config = dict(
    train_examples=203450,
    init='kaiming_normal',
    eps=1e-08,
    grad_clip=3.0,
    steps=17100,
    final_lr_fraction=0.01,
)
Rows from block 2 of the decoder, named by matrix and row number. Rows with one number belong to one channel. Each number is 128 + 24 x the weight over its row's rms, rounded and kept within 0 to 255. All counts start at 0. Numbers have three digits each. After the name is the row's rms in percent of the matrix's.
# convs0: first 3x3 conv (decoder.decb.0.0.convs.0.weight, 64x64x3x3), inputs 40-47, a 3x3 kernel for each
# convs1: second 3x3 conv (decoder.decb.0.0.convs.1.weight, 64x64x3x3, transposed), outputs 40-47, a 3x3 kernel for each
convs0.7 098:142089046119170115155113112144140115128111095114094100128192108151153138146118143137151140121136146116110123108101116088130115063117124158148149139129169148170160154123160145143112146150134100158112060213115087062100
convs1.7 094:126142105142126115167173107148139136126112152154126134137153126117114121152129157106139115102162093073072050114111148138119136136147120135132123139125126130111125115114103153141089130196104162156118136071134163152138
convs0.8 100:106108129085132125116144129152149146136130141129154158114130136220108090135080135115108135168137115133110122124153132114128108126121112102141124112136137110123131107123103112166176145160119139143102127151133151125133
convs1.8 082:147144142135144151166135131126129126118112118112098132105166163094191106134143144149127124140129131128120139148170118107108130100110129138124137130100121137130138116108127129129156097116144107132108143126155154109138
convs0.9 099:081083145145093124156135114107114140114128156094093122145141135118166142110120128085113118120125110136172140122117122126118116125121120108134159128140176137137148127146122082154117143113114135123131132148121138159110
convs1.9 102:150133125150156136129155171115107112120121106124134118119105140128115150124129131137135116162168131121148154132163155120158193120148182128129124137130107122137122128128120129158130125123111130165132136147135108126127
convs0.10 100:132137157090153176130111126143131105132137106143131094115097120157162075116155105104085128122157121104152138122130130124092119134109131170166153145158159150144149150170137096172197147119124123136139133117129136129138
convs1.10 101:095167130097192163118156133136132129122129140126130130135135163219165115159208206088100115117091088139131100149124119127117116113127128117126126126132120133131125137162135108156196127136137135124131113125143135112111
convs0.11 106:139151113094153132132145133103113126112112141113121136160140123149158152119100119098111125089127118134119136105143122107148125067135131150170174155167176171179175148073182108094178160117155129104116146121107136145126
convs1.11 127:105098123114136110116105103138127139127112142137118146132158111155136088161160077142097138156135158155123141089127091105142074129145094129132151115118152133139152116125114128143134115145124144104149136156148129141116
convs0.12 099:093098099140109116132107131126129112119143126114103128090142148156092089100112140107137149130130125151116127125131140118097113092137112149160151138163143142155165151076088096167144141105130112156144147149114173088129
convs1.12 085:147148130141143108126143150154137115120118096122103120119113171113147140128147175158185130143155167134117163137106124091095135127084124141147135133112121119114131115121128113123119103122147137140095146110136140129126
convs0.13 100:143128124104119136134130128117131153133129151113137125108130109115134113111129124140125107150119109134146116149125115138116121111111136122125141123103131121119136236100039222116117089116115118125131123138131141130134
convs1.13 089:112115094099097037105118091130136137116112141139121122104123133089085151099126157150125118180095134138133124133113086088110147119112158144133125147136119139145145106128134166169170135150210136128128112127118099120122
convs0.14 099:123104109144104153131119117104133150121136168111117138144097120165107117145151117095119125114174128153135123142145135140095136138131128164155152147151133172152129122109105120147133133153146136136117113136133132135140
convs1.14 090:128138149132182143119153100114106107107129126113134109113118132143121179129142169128162113109156127099155114155167107143138137128144114135128131114116149133137144134124109115165099115142071127138114121149117150136139
convs0.15 101:099091113034135093115144134143122120141110134126115135100130119111130110119096143157135158131133141163143135115117128054121141061116117127133138136141154133131141104085127101126120138110145112128137092146101132166113
convs1.15 093:131154165121147125140099121136139147136131143132125135126166144152127206125163154122119100111113092115086125156145184146148190117127173124135133135139134134131132109106110117121089106094096152132150141177160122142111
convs0.16 106:135171122124137140118117129147136112096082082157122119100154133117115129095091119108123122112111095130140097137127123142131120121137100157174156183192161167159169145159127144176117123135111122124130184180132129159119
convs1.16 109:139134147116125154146135137132134133123144141119132116163141095130146119116128176119126135113143145130121143105111087113116102126122124134131124128123127122126134128118128086092098131094124137113119138057072153105135
convs0.17 097:135133151120120134125122142136129104143117073122117121166111089163128153144170111110134129115089121129095114133123148131143139123136143147153139170149157135155157129124087125248089121131108145123123115140158152150160
convs1.17 094:130160094114149133138127117136142139153142142145128113139061129129150151146150172119088112100114141103092121136138162094139139150148122131115121142117127145142112143121097170205124130112106152157125154171146150137113
convs0.18 097:150142124133154087121150130131132096113103092113091066128106138154164144180149144136147136167135138136132113155177134157169139159146129138129125136117120108113113149154115140163106145154131131115120125162140125134110
convs1.18 084:115132138178155150154154153127141147101130134129130131127147073108129078116185141139125111129152105093108116131149180117113200115105168124129133112128124117123130106105118141117133126119101156151167122125154147143121
convs0.19 101:156141116102191126120157121097108111133147137098122109130169128145147120161116173114121116098143126108136124140126117143131123149117123121139131148125131131114107142144136127140133141158133102151115090157121111157116
convs1.19 106:133123130116171104105086130140118126117102132131115120123140156157119227117136156136094104128096098141133119132142175140158190129124137127126134110105140134127131116096107106161093118106100119048179135186095141118141
convs0.20 113:127120105145113102136118128120124125133146117123117135151124138129138151118156115132137126120121135126127127116093117041029072070075112174184174164178154161162168148131116103134136140131137122131144107108129130103141
convs1.20 137:133147116105155160118127121124125111133131126135134117120114099112126116097118119131130104086114109090112130121097091081048072093099117131129126128130127134135131145146117124149120120145147136145125115114132125132137
convs0.21 103:107112118106052100104122108112136094133126125108127136102171140171166125135153140150108120115094167124138116111098116122107122106093130161164154164149161140163150127100155108108101125114127143133151111115143116072119
convs1.21 108:122146135122107135157141114127133124130146145133126128123103162113141118136151126126118154121117163123151151118115095128178124120100104133124130120134137124129125148132113118159131123157144161134148125129143139137150
convs0.22 094:102140135137086120131115134120130102143135112132133125092062115070125118151141117131109153140101149146128127134108137130146106130143116174162131152161146157145157118108118109124117115147117158137135137126143160147146
convs1.22 127:135129099099133123138106124129139126127143130108129126113090101155153174105159167128141135140158143135176155156168126138130100139127118143137136137131134136134135158138111125132132149127141145168134134138139144120124
convs0.23 104:094105131134164094121135128066080114093102113107134138137192145128101106111126168106107090148107137118139143120110146127149121146142128195186159168174176165169156138130134112148096134107130148131136157188111028000096
convs1.23 105:149159143128156108142132155141139144127116132145148148131129160142156104136090141132070139087126137121094082109073127126131120105109129130119127129111118134135133127129109126168115112136146131068113139094132140124125
convs0.24 097:148076173132156159126122149100146171050089144090116137162141149136173094128140105101133106074126129122103134095101118147153143146180139140123120113127123101124137100170148092156110106139102119119180081138123129141176
convs1.24 091:120148118109111155117152124130136143114131124155158108156140146163136167125148230110125086126132128132101108100086085114093135127127113133143140117138141112138118130107118130113125128119116102165121180210182097111127
convs0.25 105:124125110161114099117127122126087133108097162129113151149113125099093137117127146114151121075147141130136113151134126177126112136136112143135109156144149140155125140130126128118115128138133114094149133120101136124107
convs1.25 094:137155142158108118172133093096127131132150125122135142121090136124100195144133119140105088132112086133102094159152109137138164144135125121136117131141115133130117129127126124095118110120127158170086137106149116124144
convs0.26 096:113138129151125175128117140136136118127118112086113129126151109113178123114154115150114136143176131165088107140127116121110107156152133120125129120127123145133136114139149104050095153095090121137133128111138133104122
convs1.26 086:069110098112103118146152112146129145132134125117133113154080133103080119145117129105138113119107085114119090110112152133127126161160156115120120120121135125139139103150106144150148125129123112153111093126108120129117
convs0.27 104:102139095135092132142127133167148153144122099112105107159193169179214171145079107131121130123139129116101142137141136126115124094129111149157127156153130171162160151084127105123109125194140125092129115175099116155102
convs1.27 103:105163095138145125135115129131149117145142139113094141150011198100106168137171057128101152111059059121131113137057112132143112120109074130138121122123131126120136109163119139174149163133170128147135139134123126129124
convs0.28 102:152158137159188152126120141109128099100138120111144135140162133144160156138153137120127139107151131157139120130134129130112152123165143144148156148148152156153148108153110156191182083096147131156102120129125116149124
convs1.28 123:135034125129132084085084100119134142121121131131139138129139085124109165139130165136158138137148155130132122111100099136107107147115120135143139118119132130124131165122121137173127111120135152181174105189165109117120
convs0.29 102:122122153108143147131142116129153118147136118150129137123146120124097104083116105117123155135153146129130115114123135027018107114100120134136145148133117148141138135156114132114124131162120124138131127122149160125132
convs1.29 106:113123117102144152129125110136125124139127118135124136116108114116069091148067096126160118127158115142154123140123127109119147130112128135127130128116125141135140116108100124124117113131120141133112139133140125140147
convs0.30 099:134139136135178130128120122143141132133141115138139143155151115113157156131118126137117119135115123167169116121127122106153124131133131119114089126111103104124115120089144142187042088148127117132147135165127107120140
convs1.30 094:111127132122117131108152138126143128147137137139126124127123098105110144128144129123105148135144171146115134111100136128146121112107118120124120122141112136125126132142133168149148158154146118120130112127113119137116
convs0.31 101:127142127143142118146124086120141121128148102149127098107167126149105148113108142089128099123123126131130125125115112128109131080102112120103108123117100123102100122113148109189124140168120121138153133110182145117128
convs1.31 097:135063095152110125095091098123129122132130119144131139099142082090127076117071101137118095130120155163144099140103097139127113129133115135125121126122132132119122126071095133103114121120145139140116101089094102146119
convs0.32 108:098090112113119119125140118120150136141145135124113098129118128149121136142122134127131147150140129136082115157148122154157135125118104151167151184176151179159150163063178146120164148118145131154121096121109153102135
convs1.32 105:150142115116111151091102110138140144113130136111126135138163161148138121109133161149137118131125106122181126123140084133140121100129140138117133128102125132122137140113139109074105113125130136159132146138164144122141
convs0.33 109:149148136121133127112135126122110114136147151123134139149148131149137137120147141122133112122134126141138107091116132150174138155164123052047048078054085084086088150144123115145127130129121123138121157171141135124128
convs1.33 099:130110146135093171117123126129136140120112140132128130128138136135170133102069097117137135130102120136092133120129135129096091139092074123130128126128122126117127137137137119101104123105083128145126095107096129129121
convs0.34 100:130177150120141149136143146091087119037043108106072090177162130195101167150148132143150119108110165134160129131130128150133146141151131159147129176126144154142141117149115138137122093098132135111137128118152141114122
convs1.34 096:150119170158063122136136140103121133108125112124143134101102129065206063087122086119150142133158122121136128154172147160117195132156154121122120114134120140139118111143144141121128125146172136151077101152123099121151
convs0.35 099:133157134126102157130147117099105205137113123130171109149149138128153142135146138078132101133128135115109115139138126159231143124182153100093085085104099113100100111121118142151110131149126147110114157196094114140126
convs1.35 101:169158135132216168135106115133167118125145148133112130176139151161056139167113156137114165146144147150179118117089125132102116106127110128125138124135125136131133144156090109149148151124121142080149131055138145132138
convs0.36 098:122107131121142186117112147108158154114135162133126142098131118127116152141122124136128100124134103123118126120089120122000166114086115124105117118101141129117118105150149130163159137145132127155126117137142134162135
convs1.36 086:123097133098099127119131111121126135130112117116124126163178141098165139142177125103115131164113146146132119138173124111168124138161110136116133132106114136124135117084117115107133138095133127094124119138139120121140
convs0.37 094:123128147145111098136143132133152142105119142158134128106115109131143158119100099098086129153097090119147130164125135165164132122159138144154130135151127136159126130149126126157135124105129164128116191205148133174151
convs1.37 099:123111119134162104171195187137122146117109130119154145127140100111079105120059109125111111138162110133160137122129105125115087142106134122101130135111105130136124121130139124090112126154131103030108107022039160060113
convs0.38 090:097118130139121137125104125145124116117123119105112114116148081131147129095117119124117125146165153147156144117134128144103135128127141161149156165151162168162152085125101134145106080110102085140120122146118128145093
convs1.38 101:133140144106194147114146147121113121125138128117138144114120121128129137152119137137125124147137135166175148159178120132156117156151144129117133126115124157142129130137140136191156142134127153154160087127124133128138
convs0.39 103:116134137078149127130115126153122099126118088178120136145144137177118098158119105096101132132106096138149107142137119208096116148158132133137143161157153150145133145192106096209185121150133127133105138111119127142147
convs1.39 099:116079068127166055060093085119113130148157115118141121145132102081053189148147116130101105103102144124126098133128113133107156146135114126126127127131126125135123132094109134175098097118150128150094137110128138122133
convs0.40 090:112113080145175090117115136125127139105126146137135139129114119151142124143134115120137116067125148118156146101119130120136141119108104164171148153170180177151151102141109148187127128136124132153116121190095106131132
convs1.40 114:106139106139128106122126105141130122149126126145129134135150109144151097155155146156147170142152182151139166103089116098108076091096110139132127139142123138135122139153160125176147112131120133118119144155162121180167
convs0.41 100:145153142149169140121118115078107133102114116120142133141127110164108123145110111139110128113091111135153125124098122089040087152102120172151158163159152152181157101144135124179119123123127134133133163155119146141131
convs1.41 118:139150117106120114141145109113122126126134130109107118131110118148138051133093137141163162162182118146163115129157131112061128116100136129130133146140139124131136131151153105150141130138161121146130126103137108149099
convs0.42 100:112040090123082110134129119136116141133116125146130120122101111113129122110108137108122162127113113152126096154130118155120139103113116129135123136108123127109138144076120129090104127150116119118141104113108142105131
convs1.42 089:097097119116096131102137105131149134136130158132109161120155154118148132115142163120066093140128113122154091123166106144169167103198143134120143132108121126117127127091099107107102103133125128122122131117143144142139
convs0.43 090:132119120151123105135107117119112109094072118104101108130145128165165128129115158136119108093120098119108153150147163187185139163180119100145131110123144142118136137124117159145094150111133134110121154136087144157149
convs1.43 107:155157159132148130132182154139132137136111135134134127086151131179214166161166099109144140120139136143137121125092072133115096109135101141133132133114119148115136118133152118144127117180142124132122154142132119140130
convs0.44 104:139138145144131138152134121140160150138140154125123121134141119146145165130114119147126130144112105144162156128114135114110123141113144135111108116113116129129111123062075046021128118166128123137134112112129123134103
convs1.44 088:121114115108120097162142124125140134134129127123117135124122138092077079137122137100116131157157156137138134109133125090139131152090144133138131145137146129134128128135111193213204147164151131131113119121128117134120
convs0.45 104:136150136131171114141096118154125120119138145128134123127113113136162128140116135145126126146141146142157110137130129148143134158092133113114133127113102128114117140194107079030102107131135138110132101109129100105120
convs1.45 091:129134137121108104101127142134127128134136118143125132126131125102114134127143097150105113130120146146127116125120124123092114116116132129127123117128124124136117126141140142152142129130129123119116147099138123140124
convs0.46 098:128109128096125133139136097110155143122134130111119128148112099123109148111128110145116116148145146134136169159124127165152145142170183113123132143121131138156158100114132122083130106153137129135134140095113139083138
convs1.46 090:112123136138105105134143139120134130107106119142117123091103109084084086112126100118149143156172158141165169165192101145135196109124144132131128120119134129123139131121136162142156120158136125167101139162117126119131
convs0.47 108:110123117119106129116134118107122149101115140128110124107148126177123119141099139140128125173131126158121118139112126189169134156140131146129120120090096128105115122151152109148180138149139138114147122132123121149112
convs1.47 101:125116134137194113108127127144120130123120118123126127131132079132025072116119074141164163148131150148124107123101123116081042140085097131124128115116145119128140115099115120140089139090101146112152127146137135128122
convs0.48 098:156183115122128146138075145125126160147122119153139121139168109097095114143170121114115121137095144118133145123136141179097136127129142106124111133137129158135128087122111099111122110134087096138135092064153106031094
convs1.48 094:107100133122093093143126130143132126123119154141136129126130106123116096103100115096094146113091129121080107152180182122201185129111140130130128111123128127128141130127134120142150135123146114129162113137129127140132