config = dict(
    model='image denoising autoencoder',
    dataset='regions of photos with short descriptions (Visual Genome)',
    train_examples=203450,
    image_size=32,
    crop_scale_min=0.7,
    horizontal_flip=False,
    bottleneck='denoising',
    downsampling_factor=4,
    encoder_arch='coatnet',
    encoder_norm='layernorm',
    encoder_norm_position='pre',
    encoder_activation='squared_relu',
    encoder_mlp_ratio=6,
    encoder_head_dim=16,
    encoder_fused_qkv=True,
    encoder_qk_norm=False,
    encoder_parallel_block=False,
    encoder_inner_norm=False,
    encoder_patch_size=[2, 2],
    encoder_depths=[8, 8],
    encoder_widths=[48, 96],
    loss='mse',
    latent_channels=16,
    decoder_norm='batchnorm',
    decoder_activation='silu',
    decoder_widths=[32, 64, 96],
    decoder_blocks_per_level=2,
    decoder_block='basic',
    decoder_attention=False,
    decoder_upsampling='pixel_shuffle',
    init='kaiming_normal',
    residual_init='scaled_by_depth',
    optimizer='adamw',
    lr=0.0026,
    beta1=0.8,
    beta2=0.98,
    eps=1e-08,
    grad_clip=3.0,
    gradient_centralization=True,
    ema_decay=0.995,
    steps=17100,
    batch_size=256,
    epochs=21.5,
    lr_schedule='cosine',
    final_lr_fraction=0.01,
    warmup_steps=1710,
    weight_decay=0.0,
)
Rows from block 1 of the decoder, named by matrix and row number. Rows with one number belong to one channel. Each number is 200 + 40 x the weight over the matrix's rms, rounded and kept within 0 to 999. All counts start at 0.
# convs0: first 3x3 conv (decoder.mid.1.convs.0.weight, 96x96x3x3), inputs 70-74, a 3x3 kernel for each
# convs1: second 3x3 conv (decoder.mid.1.convs.1.weight, 96x96x3x3, transposed), outputs 70-74, a 3x3 kernel for each
convs0.21,199,197,183,245,201,214,135,154,101,189,194,158,228,215,140,212,190,208,200,205,169,258,235,131,196,223,169,208,166,236,178,170,209,204,221,186,213,233,144,187,212,172,234,224,162
convs1.21,243,175,195,196,151,196,171,127,202,173,179,208,250,219,274,180,195,211,196,198,205,232,228,247,191,180,222,191,180,176,212,202,176,229,196,207,183,198,244,153,182,200,218,293,282
convs0.22,157,155,196,226,223,263,181,165,165,157,153,154,163,129,242,246,230,221,201,262,211,177,163,194,223,256,199,138,174,142,164,186,151,119,182,141,278,300,273,236,198,268,243,232,255
convs1.22,203,233,223,238,275,184,227,270,196,216,202,220,266,133,197,185,237,196,171,255,172,228,201,226,199,279,222,187,177,170,192,236,195,195,200,191,205,174,213,248,141,188,199,168,144
convs0.23,209,212,216,251,223,184,175,185,184,201,153,173,129,204,119,200,231,143,130,139,122,202,235,204,214,245,221,113,179,185,180,194,201,171,171,171,175,223,211,162,180,192,160,231,174
convs1.23,136,185,201,253,278,297,294,187,144,173,213,192,219,153,263,219,206,189,211,267,98,190,193,202,266,258,170,202,185,209,191,224,230,176,204,173,204,177,159,197,157,165,223,232,282
convs0.24,191,183,194,175,109,116,180,173,155,172,221,206,191,193,148,229,257,157,162,235,201,224,228,181,221,196,256,185,178,155,166,212,177,136,174,133,162,151,239,143,225,158,213,255,198
convs1.24,169,218,197,212,221,214,185,181,183,160,182,173,181,219,190,204,152,204,205,164,231,173,153,196,119,180,236,185,180,185,196,189,202,179,186,178,177,177,156,181,207,166,227,215,215
convs0.25,148,158,162,188,184,185,228,157,170,151,192,185,215,218,234,180,197,182,216,240,237,146,122,189,255,181,200,201,188,175,227,176,187,242,171,185,185,176,202,220,208,183,196,197,231
convs1.25,211,199,170,208,187,243,207,217,175,266,205,240,210,205,199,221,164,208,199,276,247,115,139,190,177,272,253,161,212,211,196,191,221,182,205,192,233,203,216,184,190,174,190,239,219
convs0.26,161,223,172,208,193,194,172,109,174,187,243,138,216,222,238,226,216,204,216,219,186,179,226,169,233,252,216,185,223,188,218,202,200,194,195,196,177,207,182,181,193,196,179,157,226
convs1.26,163,223,140,157,207,166,175,215,144,236,218,188,193,209,191,183,222,191,180,217,197,150,158,156,219,185,171,172,212,187,178,196,202,201,197,205,233,225,184,232,160,206,196,175,201
convs0.27,211,176,162,228,179,200,284,266,198,196,188,191,218,245,246,227,238,190,264,201,180,150,236,199,228,189,205,204,184,187,216,226,176,252,215,193,232,256,210,166,240,236,188,194,237
convs1.27,134,139,127,245,184,186,189,158,120,242,192,165,170,185,162,222,171,177,253,206,230,185,185,156,215,240,187,185,196,206,199,204,216,192,218,196,233,145,192,220,193,270,192,179,187
convs0.28,251,169,199,258,333,184,280,259,247,213,226,197,231,299,214,235,220,228,231,197,257,158,211,187,235,145,190,163,175,143,211,217,172,172,188,180,196,250,225,205,266,205,208,244,185
convs1.28,223,199,169,258,288,230,191,221,184,210,166,174,116,182,166,160,192,190,232,245,164,194,187,243,209,169,226,190,210,199,218,171,197,184,174,194,212,243,205,122,157,213,165,169,199
convs0.29,160,67,133,161,81,218,170,96,165,197,215,212,196,211,186,217,215,215,205,206,194,191,218,233,188,244,238,217,191,140,181,233,203,156,180,159,204,225,234,228,241,186,216,230,210
convs1.29,136,213,162,132,144,105,182,244,181,213,238,240,209,329,242,218,296,230,217,163,259,173,190,222,136,125,182,220,230,207,216,257,211,203,219,213,235,247,189,285,295,247,236,253,196
convs0.30,228,141,210,150,157,173,151,217,222,192,155,194,188,250,224,148,162,173,141,137,173,197,194,176,249,224,211,188,217,178,191,245,184,167,224,189,190,212,263,220,160,218,270,220,241
convs1.30,168,188,176,170,107,195,165,239,200,226,218,211,167,178,180,214,178,222,224,139,255,236,193,225,141,205,237,188,234,191,181,201,196,190,187,185,197,211,148,229,178,179,218,277,170
convs0.31,220,233,222,187,215,136,189,156,182,171,206,195,169,198,180,231,227,193,194,138,172,170,175,185,171,156,179,187,202,184,197,261,202,223,239,215,190,138,165,159,130,155,162,121,107
convs1.31,201,214,215,255,208,162,279,219,168,174,215,188,258,257,198,181,212,182,207,224,237,219,198,221,235,165,198,194,209,186,208,274,219,193,196,203,246,249,234,278,288,222,178,244,216
convs0.32,190,178,188,239,197,155,176,232,147,239,178,209,257,186,279,210,201,209,197,259,155,186,181,194,213,219,169,192,240,220,199,191,161,173,198,192,211,234,242,227,254,274,195,167,232
convs1.32,191,223,241,120,163,145,139,201,232,181,175,203,182,100,162,165,190,218,238,275,192,184,193,198,192,248,195,211,194,197,172,190,205,182,232,215,231,208,223,238,191,253,227,199,194
convs0.33,232,178,248,239,260,278,247,211,257,197,205,215,218,216,239,225,228,211,221,235,186,178,230,230,176,225,136,182,189,162,171,200,203,145,201,179,246,270,231,195,188,212,195,201,176
convs1.33,165,194,203,122,201,163,141,213,189,132,171,193,210,168,184,131,164,184,228,203,199,166,205,243,189,139,262,179,201,199,213,234,211,197,200,221,288,247,238,241,209,230,218,137,180
convs0.34,166,195,145,192,180,160,206,145,171,199,145,120,174,155,146,173,161,157,158,228,207,221,230,228,222,178,243,177,202,176,214,188,196,162,162,150,268,212,178,264,243,207,255,197,259
convs1.34,236,227,129,270,160,161,218,190,162,262,239,182,297,278,235,252,249,201,204,248,208,214,169,241,251,267,233,198,213,195,192,237,192,187,222,198,185,200,169,189,188,213,135,175,217
convs0.35,221,125,186,166,116,210,169,181,175,231,193,179,202,236,228,252,253,207,192,112,241,311,206,223,241,205,270,185,140,139,168,183,162,247,210,204,172,149,226,187,108,148,192,226,215
convs1.35,165,229,171,219,146,222,141,221,208,249,258,266,238,212,247,242,168,266,186,147,221,165,188,267,192,248,215,211,224,207,244,213,193,179,189,202,231,217,127,141,109,229,191,267,165
convs0.36,172,209,230,202,184,245,177,155,201,197,187,209,251,229,188,188,162,206,224,183,226,318,248,177,203,213,190,175,174,191,181,205,180,178,179,185,190,215,126,253,257,159,242,209,141
convs1.36,171,236,210,154,176,220,166,192,196,224,201,146,226,303,224,228,198,199,218,261,217,171,227,174,261,229,261,225,223,203,230,194,193,213,214,186,207,203,209,167,193,179,240,207,173
convs0.37,199,219,129,204,197,194,235,148,216,192,172,177,200,161,274,213,225,179,183,164,173,102,243,231,202,204,212,232,207,194,197,203,188,172,225,154,218,225,217,204,228,251,183,190,224
convs1.37,196,228,141,228,201,145,216,172,140,190,155,189,193,151,158,183,232,202,220,229,224,186,269,247,231,178,260,181,210,176,169,230,196,187,188,205,171,218,199,185,220,272,202,225,252
convs0.38,179,188,168,226,221,160,248,226,181,196,188,145,220,261,179,205,176,164,217,199,173,183,181,184,313,148,169,174,165,195,183,111,188,200,152,196,189,198,200,224,241,173,170,230,202
convs1.38,230,190,219,283,274,290,219,199,229,234,209,183,188,213,223,244,163,183,226,153,220,226,159,173,193,206,181,198,202,182,235,159,189,221,201,194,130,230,188,124,216,237,123,211,220
convs0.39,208,172,168,191,312,219,214,130,174,269,236,194,221,271,134,200,202,211,152,116,162,183,290,247,231,189,211,242,194,188,146,163,186,198,229,188,242,260,149,205,204,220,239,208,191
convs1.39,215,209,197,226,256,177,186,130,134,192,179,188,185,194,109,216,166,188,125,140,147,231,235,220,218,171,180,187,223,185,209,185,194,190,161,188,234,209,176,194,169,193,228,205,223
convs0.40,163,186,265,199,217,152,116,156,124,149,129,205,192,206,211,198,225,179,233,192,230,211,256,195,182,267,232,186,158,202,183,187,154,190,194,190,200,152,208,204,227,215,222,235,155
convs1.40,183,199,189,164,235,168,179,202,220,137,176,227,213,186,168,169,146,206,186,170,232,213,252,216,154,217,168,182,202,199,169,196,220,215,202,197,182,171,204,245,207,203,246,224,228
convs0.41,189,174,181,267,101,140,138,242,190,246,210,170,219,183,248,262,189,228,180,171,216,256,236,194,235,205,208,137,174,201,165,210,230,158,187,219,144,211,168,220,223,218,172,155,193
convs1.41,161,175,223,135,150,178,199,184,240,119,150,151,147,163,200,211,246,238,165,193,254,194,237,196,163,129,172,216,202,193,176,236,185,174,208,192,174,176,149,195,186,254,252,190,217
convs0.42,179,154,239,179,123,164,116,148,115,179,178,182,195,164,215,196,199,194,181,215,143,207,197,218,226,295,211,194,165,173,223,186,172,189,166,177,156,128,185,146,148,158,184,218,189
convs1.42,158,206,249,212,239,194,214,196,181,224,202,184,219,207,239,221,213,208,225,221,197,166,153,183,238,221,254,183,189,179,195,215,213,203,189,189,243,181,206,209,228,172,241,271,223
convs0.43,179,152,107,117,180,130,233,133,148,198,171,181,232,213,246,237,208,169,190,253,159,194,159,128,215,307,232,211,176,184,176,200,151,176,188,188,240,206,199,212,230,229,269,239,262
convs1.43,132,221,187,189,168,292,165,174,229,213,189,185,190,190,198,203,162,211,206,176,301,151,165,195,117,193,238,171,213,196,180,191,190,183,205,205,180,224,142,163,164,185,234,198,144
convs0.44,176,216,161,255,164,210,187,222,216,199,166,137,169,142,209,151,164,204,185,130,207,215,222,201,222,154,220,154,197,177,181,221,191,165,151,189,217,237,248,234,175,222,169,209,206
convs1.44,197,210,188,168,177,137,189,181,193,207,151,177,256,238,147,224,181,202,125,200,119,159,156,174,174,94,243,213,188,201,206,225,188,215,228,160,194,197,162,231,170,244,197,177,167
convs0.45,187,184,192,137,63,197,194,203,171,146,163,233,179,181,216,188,189,234,263,259,287,193,199,232,265,266,201,196,202,203,224,270,198,171,197,201,190,195,228,173,160,234,55,173,229
convs1.45,151,231,199,184,166,177,174,247,175,210,131,175,155,190,134,215,185,163,176,167,218,191,222,170,124,136,229,205,191,179,187,203,196,171,199,198,236,202,206,207,206,213,207,223,193
convs0.46,170,146,183,172,156,211,218,194,232,219,203,230,222,232,253,105,202,198,240,229,223,169,304,180,201,205,201,215,216,193,211,156,187,220,233,229,148,167,200,181,203,217,140,116,164
convs1.46,120,142,107,161,205,218,142,181,194,200,208,212,167,221,150,215,175,182,199,162,230,118,120,116,159,240,219,189,200,189,195,136,203,203,214,214,235,283,174,194,202,213,189,210,191
convs0.47,170,200,177,223,219,120,173,195,200,175,114,164,221,217,265,194,215,172,211,217,170,198,215,278,301,217,206,207,177,225,231,207,166,224,181,218,141,168,184,149,135,225,176,121,219
convs1.47,196,156,155,165,216,211,263,197,178,146,171,170,240,103,187,172,166,138,201,288,224,113,204,184,214,121,176,223,171,191,185,183,230,203,190,193,139,165,191,237,172,206,233,224,220
convs0.48,181,184,186,148,235,179,158,145,183,209,230,220,243,214,188,179,153,165,240,276,177,259,261,182,249,262,200,186,195,213,198,194,190,181,196,199,258,209,215,204,291,234,237,251,193
convs1.48,229,253,217,222,197,217,225,201,147,155,187,213,174,126,242,186,171,199,183,182,192,191,227,197,226,299,184,204,208,205,205,179,216,198,217,191,185,191,199,206,190,149,254,237,247
convs0.49,249,204,212,197,175,215,207,116,95,217,177,229,147,265,199,195,149,157,145,210,198,202,251,180,184,280,252,191,187,186,179,185,119,207,178,199,218,225,247,272,210,260,198,253,168
convs1.49,181,211,185,220,271,217,196,239,146,172,163,195,245,169,173,221,164,184,143,161,222,208,212,177,208,298,199,200,202,195,174,183,228,188,204,195,220,192,216,153,169,194,235,245,238
convs0.50,206,149,164,209,181,204,225,182,211,210,185,163,210,208,145,201,186,205,247,242,221,236,150,245,185,142,237,218,183,227,213,177,186,187,125,181,190,197,139,162,215,191,162,207,233
convs1.50,139,123,176,123,187,176,160,151,117,204,207,155,208,169,171,188,196,190,214,241,265,89,105,151,157,164,198,202,173,193,217,175,210,206,208,199,189,235,239,251,274,217,237,251,226
convs0.51,192,178,203,195,264,170,204,177,225,181,261,200,221,250,133,201,66,247,216,126,132,219,234,64,213,160,228,152,214,164,212,156,159,158,163,158,192,198,233,272,375,222,203,237,243
convs1.51,285,209,202,187,239,273,175,175,159,245,185,177,204,218,217,260,240,192,208,214,254,250,262,203,280,168,207,171,232,203,199,180,214,214,206,213,246,260,260,200,162,146,266,191,204
convs0.52,202,201,204,202,145,182,139,141,120,206,129,200,197,192,159,242,239,183,206,238,226,347,190,181,161,265,269,140,162,137,190,200,185,127,143,129,181,247,227,168,210,231,213,227,203
convs1.52,189,237,211,144,233,151,219,218,153,182,188,201,217,216,223,221,186,170,161,180,130,167,179,210,192,192,221,210,193,201,205,235,196,182,205,201,142,148,151,160,149,163,231,171,206